Rows from block 3 of the audio encoder of a small encoder-decoder audio transcriber, named by matrix and row number. Each number is 200 + 30 x the weight over its row's rms, rounded and kept within 0 to 999. All counts start at 0.
Before each channel's rows are labels from the 100 clips, of 14848, where the channel reaches its highest value: "loudest" is the band of the loudest frequency at the time of the peak. Only what is clearly more common there than usual is listed. The data: short read English sentences (LibriTTS-R). In brackets: how many of the 100.
# conv: width-3 conv (encoder.blocks.3.conv.weight, 96x96x3, each kernel summed), inputs 0-95

loudest: 500 to 1000 Hz (39)
conv.23,208,187,219,195,182,208,177,223,195,191,179,181,211,174,199,221,224,219,215,187,219,234,162,252,229,165,126,240,194,198,206,175,189,198,222,206,270,264,269,243,191,195,287,245,255,279,227,240,212,227,223,172,210,214,197,201,194,185,213,208,191,189,201,199,202,219,159,152,224,193,215,199,178,181,158,195,170,206,190,160,195,230,197,121,245,138,186,200,197,202,201,210,192,210,222,212

loudest: 1000 to 2000 Hz (39)
conv.30,164,209,248,182,120,197,222,216,229,165,206,182,235,239,201,226,180,219,198,188,241,247,205,250,157,170,166,167,152,183,219,208,208,219,199,205,159,171,220,214,218,197,215,223,204,184,228,194,194,188,174,222,216,268,225,226,225,215,220,266,216,196,178,197,222,211,172,189,177,228,202,206,227,136,168,167,207,156,202,216,201,172,223,235,202,250,220,176,224,252,179,217,212,239,96,201

loudest: 4000 to 8000 Hz (25)
conv.44,151,150,267,187,133,229,137,171,217,196,166,165,178,212,251,219,216,187,220,159,221,239,243,223,208,258,206,206,176,197,178,221,206,191,213,178,248,232,214,256,236,188,243,152,222,213,188,225,241,202,181,220,192,208,200,224,182,197,217,230,218,205,180,224,223,179,199,259,242,223,218,214,194,144,205,203,152,136,151,159,173,232,195,177,181,231,204,198,188,194,247,192,212,217,181,181

loudest: 250 to 500 Hz (43)
conv.52,214,225,183,237,204,192,216,172,184,228,216,170,213,202,184,242,231,202,128,216,180,254,158,178,149,168,204,212,202,144,218,214,187,207,190,187,184,200,194,190,140,199,231,241,275,211,186,241,194,197,196,126,209,191,191,222,191,214,208,180,189,249,188,203,257,125,182,165,163,195,192,195,223,153,189,237,257,162,200,200,211,173,293,233,229,203,227,205,229,201,199,210,229,200,202,202

loudest: 250 to 500 Hz (38)
conv.2,188,197,161,205,180,153,166,164,196,218,227,180,191,215,258,204,173,185,248,181,300,177,218,197,185,190,189,181,202,215,198,247,191,239,218,195,185,209,188,268,207,193,184,170,151,170,215,151,223,226,247,175,233,215,285,183,199,221,260,251,185,179,205,204,211,197,183,211,167,195,187,212,164,207,257,127,182,169,186,253,195,192,197,215,200,140,179,209,185,169,209,207,208,221,205,202

loudest: 4000 to 8000 Hz (76)
conv.24,187,171,85,187,210,221,183,157,233,190,220,197,227,244,228,194,220,197,204,147,224,191,161,205,231,241,161,134,210,207,226,230,231,227,159,215,208,160,151,177,207,225,182,135,221,180,204,181,198,158,173,202,139,198,194,197,183,167,192,190,242,203,194,219,190,232,209,241,202,210,231,233,224,190,184,195,213,231,204,238,256,151,169,161,211,200,177,228,217,214,213,243,214,146,215,188

loudest: 250 to 500 Hz (47)
conv.10,185,219,206,165,223,90,188,216,201,210,200,168,190,211,230,202,140,163,278,171,215,170,213,193,185,177,219,183,218,246,214,219,193,199,186,228,215,181,172,274,163,171,169,194,124,176,170,171,236,228,273,197,219,194,249,215,213,213,227,172,154,235,228,205,189,196,239,212,211,208,182,183,233,220,249,184,201,195,231,195,210,132,179,178,198,159,191,196,204,203,200,227,194,189,201,209

loudest: 250 to 500 Hz (49)
conv.71,209,197,194,202,200,142,185,222,196,210,179,166,208,232,168,205,195,163,185,218,182,183,197,169,243,209,120,193,226,239,222,119,233,216,189,249,155,169,192,132,190,165,185,233,186,171,223,196,205,214,198,158,185,214,201,204,201,185,130,171,205,275,203,181,211,191,180,220,191,186,176,176,244,177,137,224,231,168,196,224,206,130,190,230,210,216,226,202,211,270,168,216,164,193,197,222

loudest: 500 to 1000 Hz (26)
conv.69,251,214,191,239,208,144,194,222,208,211,235,210,173,186,177,196,135,133,193,187,210,275,217,212,232,165,174,224,210,145,216,198,174,194,211,256,210,166,203,204,136,196,213,115,269,178,232,216,217,209,211,211,213,179,189,172,181,205,209,210,175,197,201,160,232,135,164,170,186,180,214,204,212,194,208,253,175,201,192,210,201,108,228,221,211,186,197,185,212,203,204,243,188,211,185,186

loudest: 250 to 500 Hz (46)
conv.62,213,178,188,194,176,189,210,220,138,172,167,134,203,136,170,186,204,216,144,198,195,204,163,186,195,127,163,220,201,171,184,174,220,211,238,206,202,180,201,144,136,198,214,203,212,218,168,207,239,210,211,227,225,232,233,170,186,157,153,194,205,142,226,190,221,242,170,199,219,211,182,229,185,220,197,164,224,236,193,166,153,128,206,134,226,151,225,215,220,173,236,192,207,223,228,203

loudest: 250 to 500 Hz (44)
conv.28,200,200,213,175,190,204,208,144,195,187,213,243,220,221,226,197,197,142,214,207,258,151,181,168,209,238,156,205,182,238,235,217,228,244,192,187,175,190,182,173,187,239,183,183,195,181,156,179,192,182,172,168,216,134,240,204,190,240,196,210,235,201,201,219,188,165,195,254,216,253,197,155,262,222,214,156,211,262,213,160,201,150,198,213,174,227,197,185,228,232,189,254,183,293,219,199

loudest: 250 to 500 Hz (42)
conv.90,207,218,204,191,182,216,128,207,160,190,199,129,201,176,178,217,218,163,107,214,190,171,209,175,247,236,190,182,198,209,201,239,231,224,205,145,183,218,217,229,157,190,244,141,242,214,202,247,220,219,211,132,189,202,202,189,207,227,231,194,254,265,209,233,241,143,206,160,235,209,216,235,183,174,208,216,182,192,173,192,172,214,212,203,215,224,217,164,210,211,246,198,218,153,209,209

loudest: 250 to 500 Hz (29)
conv.29,188,176,71,213,198,255,219,198,202,198,156,195,240,233,202,223,172,235,236,211,247,223,198,220,184,145,187,191,193,207,207,121,190,184,167,166,187,213,173,205,196,229,231,262,207,217,210,230,238,203,181,201,196,182,167,160,226,164,194,191,180,231,170,178,212,248,141,207,225,177,177,193,203,196,180,166,188,209,177,224,195,213,201,229,160,133,228,183,171,212,210,218,189,241,194,162

loudest: 250 to 500 Hz (29)
conv.14,198,204,213,220,208,214,222,251,242,212,230,173,206,230,185,215,194,201,206,168,250,262,152,235,232,216,202,197,209,212,214,165,194,235,233,193,177,179,226,183,206,248,211,178,201,214,227,201,239,239,212,267,219,213,197,127,171,196,221,178,193,165,186,199,205,152,143,211,179,225,235,168,197,149,180,249,225,190,229,165,211,234,214,161,250,170,206,235,266,236,212,237,263,250,204,219

loudest: 500 to 1000 Hz (30)
conv.21,198,183,217,199,195,215,243,244,239,178,185,214,260,207,216,167,237,168,220,214,200,183,203,245,235,250,198,217,188,249,225,214,220,259,209,213,209,250,257,219,186,237,256,191,183,268,221,182,193,193,177,216,207,208,187,187,191,204,193,198,207,153,131,162,132,251,193,217,172,221,216,202,217,229,148,196,238,213,216,232,246,198,130,154,237,204,213,240,223,219,202,208,201,237,202,218

loudest: 250 to 500 Hz (38)
conv.83,182,206,177,186,178,218,241,197,215,157,207,226,171,190,217,187,154,193,239,230,229,245,144,214,196,124,182,172,197,195,232,274,182,153,182,176,198,234,278,211,124,192,201,218,169,224,225,207,196,234,198,206,171,202,221,185,192,183,258,188,190,207,175,168,176,166,216,162,196,202,203,176,193,208,235,200,149,223,221,186,215,126,233,228,232,204,212,207,254,162,198,185,252,170,177,185

loudest: 4000 to 8000 Hz (31)
conv.33,216,165,124,208,190,209,160,172,252,194,251,159,223,283,214,205,174,215,264,224,225,181,202,183,182,235,172,208,224,217,217,224,188,211,228,153,186,160,197,211,165,236,156,177,148,157,174,163,204,213,163,221,176,190,207,223,208,183,261,238,197,171,196,248,180,207,184,211,215,276,238,235,178,224,255,204,180,230,216,224,183,176,169,231,181,241,229,187,203,215,195,198,208,210,185,195

loudest: 4000 to 8000 Hz (54); 2000 to 4000 Hz (26)
conv.0,185,180,184,233,213,159,203,206,214,180,197,157,216,222,220,190,156,179,271,202,237,145,229,208,218,202,195,202,166,218,215,134,181,220,199,212,197,200,196,172,122,213,164,196,181,180,222,179,226,189,232,172,216,216,176,201,190,198,142,138,153,218,202,228,190,169,209,214,240,232,188,207,247,195,215,139,243,139,204,238,226,178,165,218,123,195,161,250,139,191,187,207,190,204,195,191

loudest: 250 to 500 Hz (44)
conv.92,219,181,230,154,228,182,170,192,211,255,222,163,237,242,205,243,218,208,182,218,242,185,198,224,105,219,183,212,208,218,191,143,174,218,203,166,188,211,190,159,153,218,230,148,209,192,179,236,233,220,172,201,221,205,174,229,169,224,196,211,201,201,149,166,206,201,108,256,207,229,148,230,194,185,164,185,173,218,184,191,179,147,212,183,170,222,196,208,216,215,206,231,246,253,224,197

loudest: 2000 to 4000 Hz (26)
conv.53,165,203,169,162,146,217,201,177,184,141,248,185,190,131,224,174,129,191,207,157,208,235,204,218,175,198,207,239,186,225,207,217,212,216,192,215,183,181,228,199,180,229,199,184,220,224,205,198,252,228,175,187,232,206,249,205,224,204,222,239,247,208,225,207,282,212,226,169,231,211,216,235,153,146,149,192,117,206,176,194,186,156,214,194,235,223,174,211,207,196,206,226,233,203,144,194

loudest: 250 to 500 Hz (29)
conv.56,197,154,184,144,166,238,239,227,188,179,189,215,215,181,237,233,202,249,218,215,191,228,174,185,164,219,185,245,168,180,175,174,209,185,192,183,202,207,203,181,132,218,179,274,223,211,216,191,215,198,205,205,198,195,185,207,218,172,194,228,232,254,223,248,252,126,220,188,247,250,207,192,190,155,173,193,229,170,182,165,170,123,263,239,227,178,205,189,208,168,199,181,199,144,206,179

loudest: 250 to 500 Hz (38)
conv.16,200,222,88,244,210,173,160,198,159,192,229,165,197,183,199,217,218,216,211,195,165,220,241,178,191,165,226,204,201,223,217,175,200,151,166,163,187,228,263,182,235,161,189,225,194,204,212,207,197,186,213,144,207,234,185,169,192,193,156,201,212,269,232,228,247,219,271,127,242,183,227,236,210,200,217,215,180,167,235,229,178,227,189,205,199,169,189,197,189,181,206,170,207,221,151,203

loudest: 250 to 500 Hz (31)
conv.76,179,167,97,187,173,194,212,178,198,194,182,203,191,233,193,211,199,211,175,223,199,151,115,148,210,142,164,214,243,187,230,201,210,185,225,206,214,254,190,176,148,162,217,241,179,204,173,215,214,212,189,191,220,233,191,137,213,225,197,201,193,193,200,140,195,211,218,181,197,98,195,214,165,237,182,188,172,181,209,217,192,139,242,176,175,178,202,169,200,193,217,184,207,210,227,173

loudest: 250 to 500 Hz (27)
conv.72,209,204,147,192,184,205,261,235,227,163,215,266,201,196,199,168,177,180,231,226,193,192,225,201,193,207,180,168,175,215,208,227,194,223,241,211,172,204,196,195,144,256,179,161,193,187,238,169,165,192,160,293,223,243,227,184,155,210,200,222,181,170,190,206,196,190,182,210,182,219,206,220,237,224,209,237,209,261,227,195,245,147,136,217,221,191,176,260,206,206,205,244,209,265,229,213

loudest: 2000 to 4000 Hz (27)
conv.85,163,240,196,226,199,205,196,170,157,193,168,228,177,214,199,208,207,235,171,205,164,177,224,175,180,217,180,192,226,192,201,184,245,158,198,184,242,135,134,133,224,204,152,260,177,135,170,216,199,216,201,241,204,203,261,229,214,220,182,197,183,140,177,185,163,211,218,184,259,206,220,209,193,230,261,197,170,192,183,217,161,199,220,209,176,231,236,215,176,186,228,170,196,129,229,232

loudest: 250 to 500 Hz (46)
conv.95,243,222,213,183,212,173,152,218,185,269,196,200,199,181,217,203,179,225,156,218,226,157,184,167,136,213,174,176,181,238,128,168,203,200,224,151,222,249,224,182,167,195,264,171,246,220,157,245,246,182,191,204,193,208,214,224,162,249,199,182,228,184,184,157,236,193,169,228,216,219,163,201,196,258,271,194,206,223,191,184,191,169,226,186,218,195,222,202,188,229,243,191,198,226,254,191

loudest: 250 to 500 Hz (34)
conv.22,174,237,213,233,202,191,196,189,199,207,174,159,225,199,230,217,172,228,212,192,236,162,129,163,187,189,195,183,205,180,227,308,184,229,176,218,201,224,227,230,231,174,231,185,173,206,188,212,196,226,206,221,256,166,207,202,218,203,244,202,248,184,230,220,141,223,244,211,198,244,190,250,180,205,220,206,156,252,203,203,214,260,219,231,274,181,203,199,136,205,193,206,161,190,163,190

loudest: 250 to 500 Hz (39); 500 to 1000 Hz (26)
conv.61,230,190,131,211,209,165,200,185,227,227,174,208,222,230,202,196,178,225,207,204,139,188,196,218,178,177,147,210,196,199,225,158,188,198,190,213,204,195,158,165,167,188,214,243,184,223,191,201,148,218,211,174,189,148,182,212,205,136,185,222,139,156,179,168,154,209,133,139,172,233,148,183,193,229,176,200,219,216,171,217,194,142,215,209,206,142,204,230,203,175,139,171,144,233,185,223

loudest: 250 to 500 Hz (45)
conv.17,209,212,179,188,245,182,187,211,251,230,240,211,221,216,201,203,222,184,165,175,185,171,169,186,249,194,127,180,203,251,219,258,205,241,235,229,151,154,211,227,204,143,190,205,240,216,210,174,243,202,198,196,181,200,277,212,179,188,228,199,227,234,222,208,214,191,223,110,216,230,226,172,206,215,194,208,156,191,230,172,193,241,177,198,224,191,208,190,252,221,187,189,280,202,158,216

loudest: 250 to 500 Hz (50)
conv.89,219,204,193,220,220,192,245,180,178,209,193,179,208,178,213,241,183,306,188,239,223,190,167,230,138,189,188,189,217,171,171,210,196,188,228,175,229,204,184,186,203,199,185,222,183,197,122,236,224,200,188,179,219,194,221,247,243,228,208,202,135,155,201,208,196,243,187,139,239,216,192,248,215,213,249,146,168,210,200,205,156,163,198,205,193,180,230,145,190,169,202,129,214,191,239,215

loudest: 500 to 1000 Hz (47); 250 to 500 Hz (27)
conv.68,261,215,123,231,231,184,181,218,197,241,173,187,184,174,196,181,214,212,211,208,154,237,110,215,226,184,177,182,219,173,149,201,199,170,178,245,233,228,225,253,141,197,267,223,236,252,206,220,207,191,215,169,191,201,164,192,198,159,209,181,171,191,180,143,172,208,143,219,165,186,156,212,191,251,228,213,203,199,214,203,207,146,196,163,183,156,216,206,195,219,183,200,173,212,221,214