Rows from block 6 of the text decoder, named by matrix and row number. Rows with one number belong to one attention dimension. Each number is 128 + 32 x the weight over the matrix's rms, rounded and kept within 0 to 255. All counts start at 0.
# q: attention query (decoder.blocks.6.attn.q.weight, 128x128), inputs 0-127
# k: attention key (decoder.blocks.6.attn.k.weight, 128x128), inputs 0-127
q.1 [ 98 124 110 135 139 107  90 168 150 161 127 140 113 183 116 116 192 146 114 136  81 138  82  83 180 127 100 176 108 128 114 150  77 115  90 111  96 108 136 129 128 184 141 147 125  68  75 140 137 127 142 145 127 125  98 141 130 152 188 170 163 142 210 156  90  93 101 159 174  76 178 117 125 162 106 131 123  83  63 163 119 115 140 109 116 146 170 112 106 112 143 162  79 113 142 136 155 154 135 125  91 122 165 100  84 110 119  76 107 143  76  69 131 158 169 140 138 129 130 140 155  99 185 177  73 104  92 125]
k.1 [195 185 138 121  78  75  95 194 127 154 124 119 117 110  84 172 175  79 125  92 118 154 156 133  92 117 146 124 113 124 141 152 141  77  88 130 161  50 190 138 167 124 176 146 113 110 155 139 131 164 184 160 139 117 172 105  85 117  48 129  62 104 130 141 150 114 118 155 141 137 123 202  80 167 101 142 104 152  70 121 111 166  66 148 122 161 100 156 113 138 204 123 141  94 154 156 161 134 113 163 149  90 150  98 140 112 182 157 124 116 125 104  50 110 126 134 149 136 141  96 107  91 145 106 156  93 160 142]
q.2 [ 86 143  94  92 171  82 127 141 128 103 125 114 177  85 109 141 165 144 157  94  63  60 172 133 119  70 121 195  69 107  79 205 125 154 172 113 133 125  97 158 137 106 142 154 186 122  76 120  68 106 121 138 171 118 153 132 119  65 177 150 181 156  58 133 100 198 140 113 110 185 133  62 122 118  88 112 155 117 144 116  74  52 144 115 157 109  84 158 136  87  90 126 156 142 138 183 166 108 222  77 151 127 142 165  89 120 139 111 162 144 139 123 184 136 153 131 121 118 119 125 176 130 151  97 114 117 160 178]
k.2 [173 139  73 110 104 182 148 133 169 121 120 140 154 136 189 184 155 131 107  66 178 152  91 159 132 111  78  53 139 116 159  81 171  61 173 172 137 152 108 130  71 116 110 169 108 142 107 166 108 153 117  44 149  82 123 130 109  81 134 160 103 106 139 122 147 111 131 106 162 133 167 163 185 137 104  64  62  80 154 155 163 114 169 104 143 146 124 113 108 122 103 195 113  68 131  91  80 215 132 117 189  80 154  95 112 160  93 150 146  84  98 169 105 124  89  96 170 103 120  93 186 190 117 160 135 168 214 113]
q.3 [118  85 147 192 152 139 168 101  87 127 173 140 107 149 155 193  68 141 104 165 162 107 132 119 157 190 109  98 153 234 168 132 153 107 128 101 123 161 114 100  95  68  95 166 149 149 162 161 129  84  80 186 118  72 102  78 153 186  50  92 107  74  49  97 174 134 153 194  95 162  91 161 146  49 123 125  60  63 165  85  81 166  85 151 131  42 185  74 161 164 116  97 134 185 120 128 172 142  49 164 133 152  64  36 134 162 116 118 171 136 168 152  84 103 134 124 114 162 126 163  64 149 140 188 160  95 114 169]
k.3 [140  92 193 115 120 176  94 148 118  52 117 121 115 153 136 111 145 171 147 154 158 171 124 151 152  96 169 148 104 148  47 158  23 198 122 109 143 169 165  93 174  84  95 119 114 119 183  95 119  53 127  86 171 202 106 164 102 106 146  77 184 162 145 113 109  87  85 116 138  97 157  83 169 105 225 151 180 130 169 112 111 104 111 139  81 139 104 120 104 163 114  21  82 114 163 115 133  97 193 134 118 185 120 189  75 178  99 146  54 157 133 152 132 108  84 123 149 161  68 148 113 188 120 117 116 157  86  51]
q.4 [128  50 103 112 145 135 204  95 157 173 131 137  84 111  90 139 157  88 114 135 113 179 112 148 236 228 102 150 162 125 128 154 100  66 130 132 130 112 122  91 125 150 107 112 118 151 113 130 102  65  79 128 145 164 126 130  51 124 113 109 143 125  88 136 142  94 113 155 139 122 169 125 158 185 107 109 176 162  98 163 128 124 122 218 120 100 139 152 166 130  88  76 124 124 184 141 176 132  78 118 115 151 122 114 173 124 119 119 137  84 133  64 145 162 115 117  88 151 107 108 168 111 134 147  83 183  89 179]
k.4 [154 107 179 188  87 160  98 141 104 186 135 108 123 137  94 157 177  91 145 105  98 143 185 141  63 145 134 141 188 142 161 154 122 110 197 141 172 170 191 116 114  80 180 133  99  98 148 124 146 166 140 170 129  46 170 142 138  73 110 128 150 153 115 106 176 108 104  93 125 137  82  88 138 130 198 162 101  48  77 143 101 102 177 142 132 109 132 166  91 122 156 108 161 151 119 121 141  92 117 114 136 167  84 100  77 245  83 113 151 109 104  74 120 103 148 132 169 120 122 100 137 104  82 133  72  61 125 146]
q.5 [102 151 155 124 179 114 115 157 117 123 122 147 151 142 113 167 192 173 139 175 107  93 131 157 153 140 102 170  95  73  74 174 137 197 125 118 144  95 156 119 140 103 116 170 156  76  97 175 122 118 105 127 114 165 100 121 152  81 160  96 134 168 124 142 124 155  79  94 155 134 102 107 137 135 116  96 136 113  69 155 130  98 147 106 132  61 139  90  76 103 122 147  88 164 114 125 153  41 102 103 217 112 139 102  96 115 155 160 142  91 151 110 158 155 144 103 111 162 139 118 138 127 136 105 133 161 136 138]
k.5 [145 142 117 158 135 175 171  90 141 138 131  87 106 119 167 175 134  97 103  81 175 131 105 135 103 143 163 161 137 102 173 122 103 101 135 162 160 148  95 116 137 130 185 123 107 182 135 131 123 113  87 137 155 108 154 126 115 109 118 134 104 129 130 108  61 127 168 129 124 143 173 126 132 114 100 130 126  76 179 113 105 120 165 152 128 147 136 125 153  96 115 143 134  48 101 141 143 155 161 121 172  88 122 134 122 110 112  64 109 164  92 146 137  69  75 169 182  86 132 111 144 142  89 118 215 100 170  83]
q.6 [135  88 178 167 140 113 119 162 188 140 127 151 170 114  86 153 132 145 107 114 118 176  84  55 128 128 145 153 139 115 155 114 140 166  53  63 119  91 150 129 117 170 153 145 101  41 157 128 160 140 111 169  78 147 152 106 116 164 132 177 157 156 170 140  90 142  94 189 193 103 175 174 137 113 114 117 154 114 125 129 123 103 136 141 130 107 195 119  96 119 113  98  82 135  76 160  89 179  78 128 124 101 111  48 108 119 100 143 124 121  88 116  31 138 119 111 157  75  97 142 118 186 160 165 142 116  95 140]
k.6 [142 133 114 125  56 133  92 155  41 104 120  86  87 162 137 104 173 123 111 176 141 154 111 180 147 142 109 137  81 140  99 147 115 117 125 121 149 101 206  96 142 116 195  98 129 164 128 107 134 176 118 195 147 184 121 148 135 108  41 119  84  78 110 129  95 101 107 131 109 141 122 144  44 133 141 178 123 127 170 135 100 149  81 139 135 142 132 174 141 153 188  88 142 110 171 136 157 143 104 140 169  93 154 134 122 120 163  78  90  77 107 104 150  80 142 155 133 112 153 180 138  73 166  68 118 147 153  91]
q.7 [120 147  68 165 110 131 121 109 129 149 102 136 104 133 211 139 165 136 156 183 101 132 161 110 160  98 148 114 134 145  67 136 127  53  85 162 140  87 124  82 141  87 158 113 130 147  76 169 162 147 157 137 148 158 131 174 142  90 108  95 118  84 140 130 148  80  70  59  42 117 100 189 129 203 141 154 147 167  97 222 121 177  82 154 191  96 171 132 149 122 166 143 154  96 139  87 154 104 109 154  53 125 144 163 136 117 107 145 124  80 112 101 115 200  94 148 113 147 195  77 109 127  99 144  94 154  85 106]
k.7 [ 85 134 191 165 144 109 185  81 118 175 190 143  99  58  85  89  67 107 111 141  58 156 171  86  86 187 135 138 201 155 194  78 169 109 138  75 134 142  85 169 100 146 135 121 118 145 176 109 142 102  80 149 106  94 142 102 167 141 116 116  72 152  94 105 155 112 182 177 134  91 106 124 156 134 123 146  87 125 114  89  88 100 102 170 155  81 126 146 171 115 123 123 151  75 125 171  57 141 111  88 188 190  86  94  83 137  95 165 149 202  98 173 163 161 118 144 148 175 127 145 121 114 149 114 146  84  85 123]
q.8 [143 124 146 203 141 145 115 110 122 105  94 136 157 207 107 136 179 119  94 136 117 155 131 101 138 154  88  88 117 157 126 151 110  60 117 200 199 145 113 163 193  82 142 110 115  92 154  94  79 129 111  62  94  89  99 181 140 108 153 114  96  87 123 161 159  91 149 107 176 174 111 137 131  74 155 170 176 110 134 106 154 171 117  97 175 170 118 138 174 167 141  91 106 110 149 136 168 121 140  53 142 132  89  97 109 145 101 127 117 171 104 126 129  89  67 167 122 120 114 112 128 128 111 133 113  88 173 131]
k.8 [153 189 136 157 131 143 133 139 135 193 126 122 117 112 128  77 144 142 152 195 137 115 172  92  82 148 124 127 192 134 138 127 133 133  55 125 164 132 164 111 129 113  92 152  88 116 117 159 159  19 136 129 116 105 169 127  94 173 175 104 147 106 118 139  79 132 128 126  37 146 116 138 129 131 105 146  83 214 129 129 112  91 132 107 124 153 131  88  99 156 127  93 138 170  96  64 146 143 148 152 188 141 105 154  84 116 108 155  87 122 141 155  71 184 126 143 169 112 108 111  77 157 135  88 118 145 107 163]
q.9 [170 142 101 105  92 108 156 131 165 166  89 198 100 134 106  90 109 103 163 137  79 131 124 112 176 117 145  99 168 135 133 136  85  53  98 180 188  84 132 147 166  76 160 120 118 176 104 118  87 133 141 155  91 132 111 211 165  61 144 115 154 112 153 111  89  85 106  95 144 156 127 133 143 160  98 142 211 143 180 142 219 150  85 106 193 188  93 151 173 143 114 116 179 147 157 165 105 121 144  96  92  93  71 150 129 120 132 108 110 158  91  86 115 139  75 135  97  95 138  81 152  99 164 135 115 102 121 154]
k.9 [126 146 152 183  59 165 160 134 130 200 129 117 149  70  93  88  71  93 103 150 176  98 194 121 105 116  87  96 165 130 200 128 255 129 114  72 135 112 120 146  55 173 132 142 111 177 129 113 132 133  95 143 151 104 136 111 181 104  87 127 153 110 121 115  65 122 158 106  53 136  92 104 111 143 177 167  51 146  52 160  88 115 166  98 120  84 162 110 155 108 133 172 162 141 111 126  28 154  95 145 183 161 133 122 172 141 101 177 117 137 130 200  61 200 134 174 173 147 155 113 101 112 141 109 101 113 122 145]
q.10 [ 99 100 145 101 150 106  95 128 152  80 102  79 204 142  94 153 138 138 164 138 137 146 164  90  49  87 119 138 144  43 108 134 141 174 124  96 165 132 142 184  95 162 146 120 173  72 129 108 105 150 122  84 114 115 115 162 175 112 132 135 125 142 178 132 121 174 109 112 150 117 129  86 143 150  95 123 127 103  71 107 196  98 144  97 111  99 125  93  99 109 170 144 115 109  64 135  98 128 145 113 103 124 162 145  95 171  97 212 137 200 106 150 125 172  97 134 189 157 167 111  97 160 168 146 104 174 151 120]
k.10 [140 110 109 132 172 143 114 108  93 113 131 120  79 168 125 138 151 128 114 107 123 111 113 122 116 176  89 108  79 127 155 116 189 100  75 143 130 116 108 134  70 117 165 124 152 156  47 155 135 135 115 143 115 127 154 125 122 165 155 122  37 120 113 149  38 126 175 176 113 142 198 169  51  95  74 159 130 106 141 114 165 174  96 107 117 179 100  85 211 171 128 136 103 115 128 143 101 157 140 129 153 137 180 157 100  89 135  83 146  84 139 118 147 124  72 190 116  75 131 168 160 110  96 101 187 120 144 132]
q.11 [120 173 124 150 121 120 115 133 100 135 123 113 140 138 142  57 133 110 166 157 152  97 116 173 120  66  98 110  89  89 135 155 132  97  55 137 156 147  93 169 170 132 175 110 143 127  74 110 108 192 132 125 117 141 107 124 212 122 124  95 127 142 148 122 149 143 104  63  62 126 160 151 116 144  68 195 130 127  87 125 134 114 101  97  94 143 140 175 153 125 209  69 122 130 153 148 102 140 204 101 137 113 118 162 146  99 170 158 142 153 110 110 133 147 132  81 129 162 173 117 128 164 123 158 110  80 156 110]
k.11 [119  75  96 116 163 125 135  98 130 146 138 162 137 140 125 134 102 148  85 119  86  92 152  62 109  88 100 133 153 147 161  91 187 117 109 100 153 120 114 156 107 134  90 166 157 149 121 115 140  85 144 127 140 121 151 119  86 144 125 119 122 156 140 107  88 138 164 152 135 119  78 186  68  96 101 134 123 143 107  96 137  70 139  78 205 134 134 135 197 100  77 175 114  88  74 145  74 161 191 144  93  98 194 157 179 112 109 137 129 111 104 154 131 171  79 188 150 127 114 163 107 146 187 129  85 135 134 130]
q.12 [124  79 131 159 148 112 113  94 112  87  72 138 111 154  96 123 107 143  86 122 122 137 175 195 143 225 137  95 155 131 104  86 125 109 145 165 142 129 129 152 111 112 155 127 155 177 156 129  43 117 105 104 147 118 122  91  97  94 128 146 122 101 152 118 103 117 138 132 142 144 115  79 172  86 145  87 145 103 169  88 158 190 185 188  95 192  96 140 159 164 140  58 116  83 173 168 124 146 121  97 177 163 116 136 155 134 119 101 106  86 215 149 130  47 129 108 152  95 104 135 142 113 139 112 110 134 113 148]
k.12 [126 102 143 131 102 154 131 186 127 164 112  60 183  97 183 115  83 130 167 132 171 118 119 141 147 130 139 163 159  65 125 150 138 149  94  81 151 161 127 114 136  92  71 121 105  90  87 185 120 109 118 165 151  68 145 146  98 134 189  72 152 121 160 122 137 148  87 118  58 176  84  95 130 137 152 151 195 146  80 149 162  51  94 137 149 159 139  97 129 160 155  91 137 202 114 121 175 130 200  83 132 189 122 143 136 115 138 136 149 132 103 135 118 112 116 104  70 147 165  82 100 171  42 190  89 128 165 176]
q.13 [124  88 132 159 148  81  87 121 150 114 111 141 111 142  92 113  95 119  97  67 119 116 106 122 123 128 114 151 114 177 157 130  98 141 142  78  86 159 114 179  89 149 151 144 132 124 123  92 109 139 117 141 128  69 111  88 128 156 149 207 165 127 153 101  90 139 167 154 160 146 131 140 138  67 130 170  83  99 228  89 136 136 171 120  94 184 121 132 149 157 104 130 119  91 168 189 102 190 212  95 110 138 103  89  97  91 163 106 101 167 133 134 100  54 132 122 179  36 130 179 143 121 137 163 132  98 136 154]
k.13 [151 134  90  86  71 148  80 207 100  96 126 112 153 152 133 123 139 151 150 129 143 131 139 128 167  97 124 102 102  99  82 119 135 139  87 147 119  97 173  95 138 120 104 145 139 101 129 110 110 151 176 126 125 138  63 137  81 124 100 129 151  86 197 141 129 133  64 115 127 124 136 158 106 164 142  99 134 162 111 149 184 107  44  84 124 175 134 142  92 134 172 108 108 168 114 113 132 160 141 132 128  93 159 167 152 117 186 175  86  73 164 132  57 155 125  80  98 167 145 131 141 134 190 158  88 188 182 154]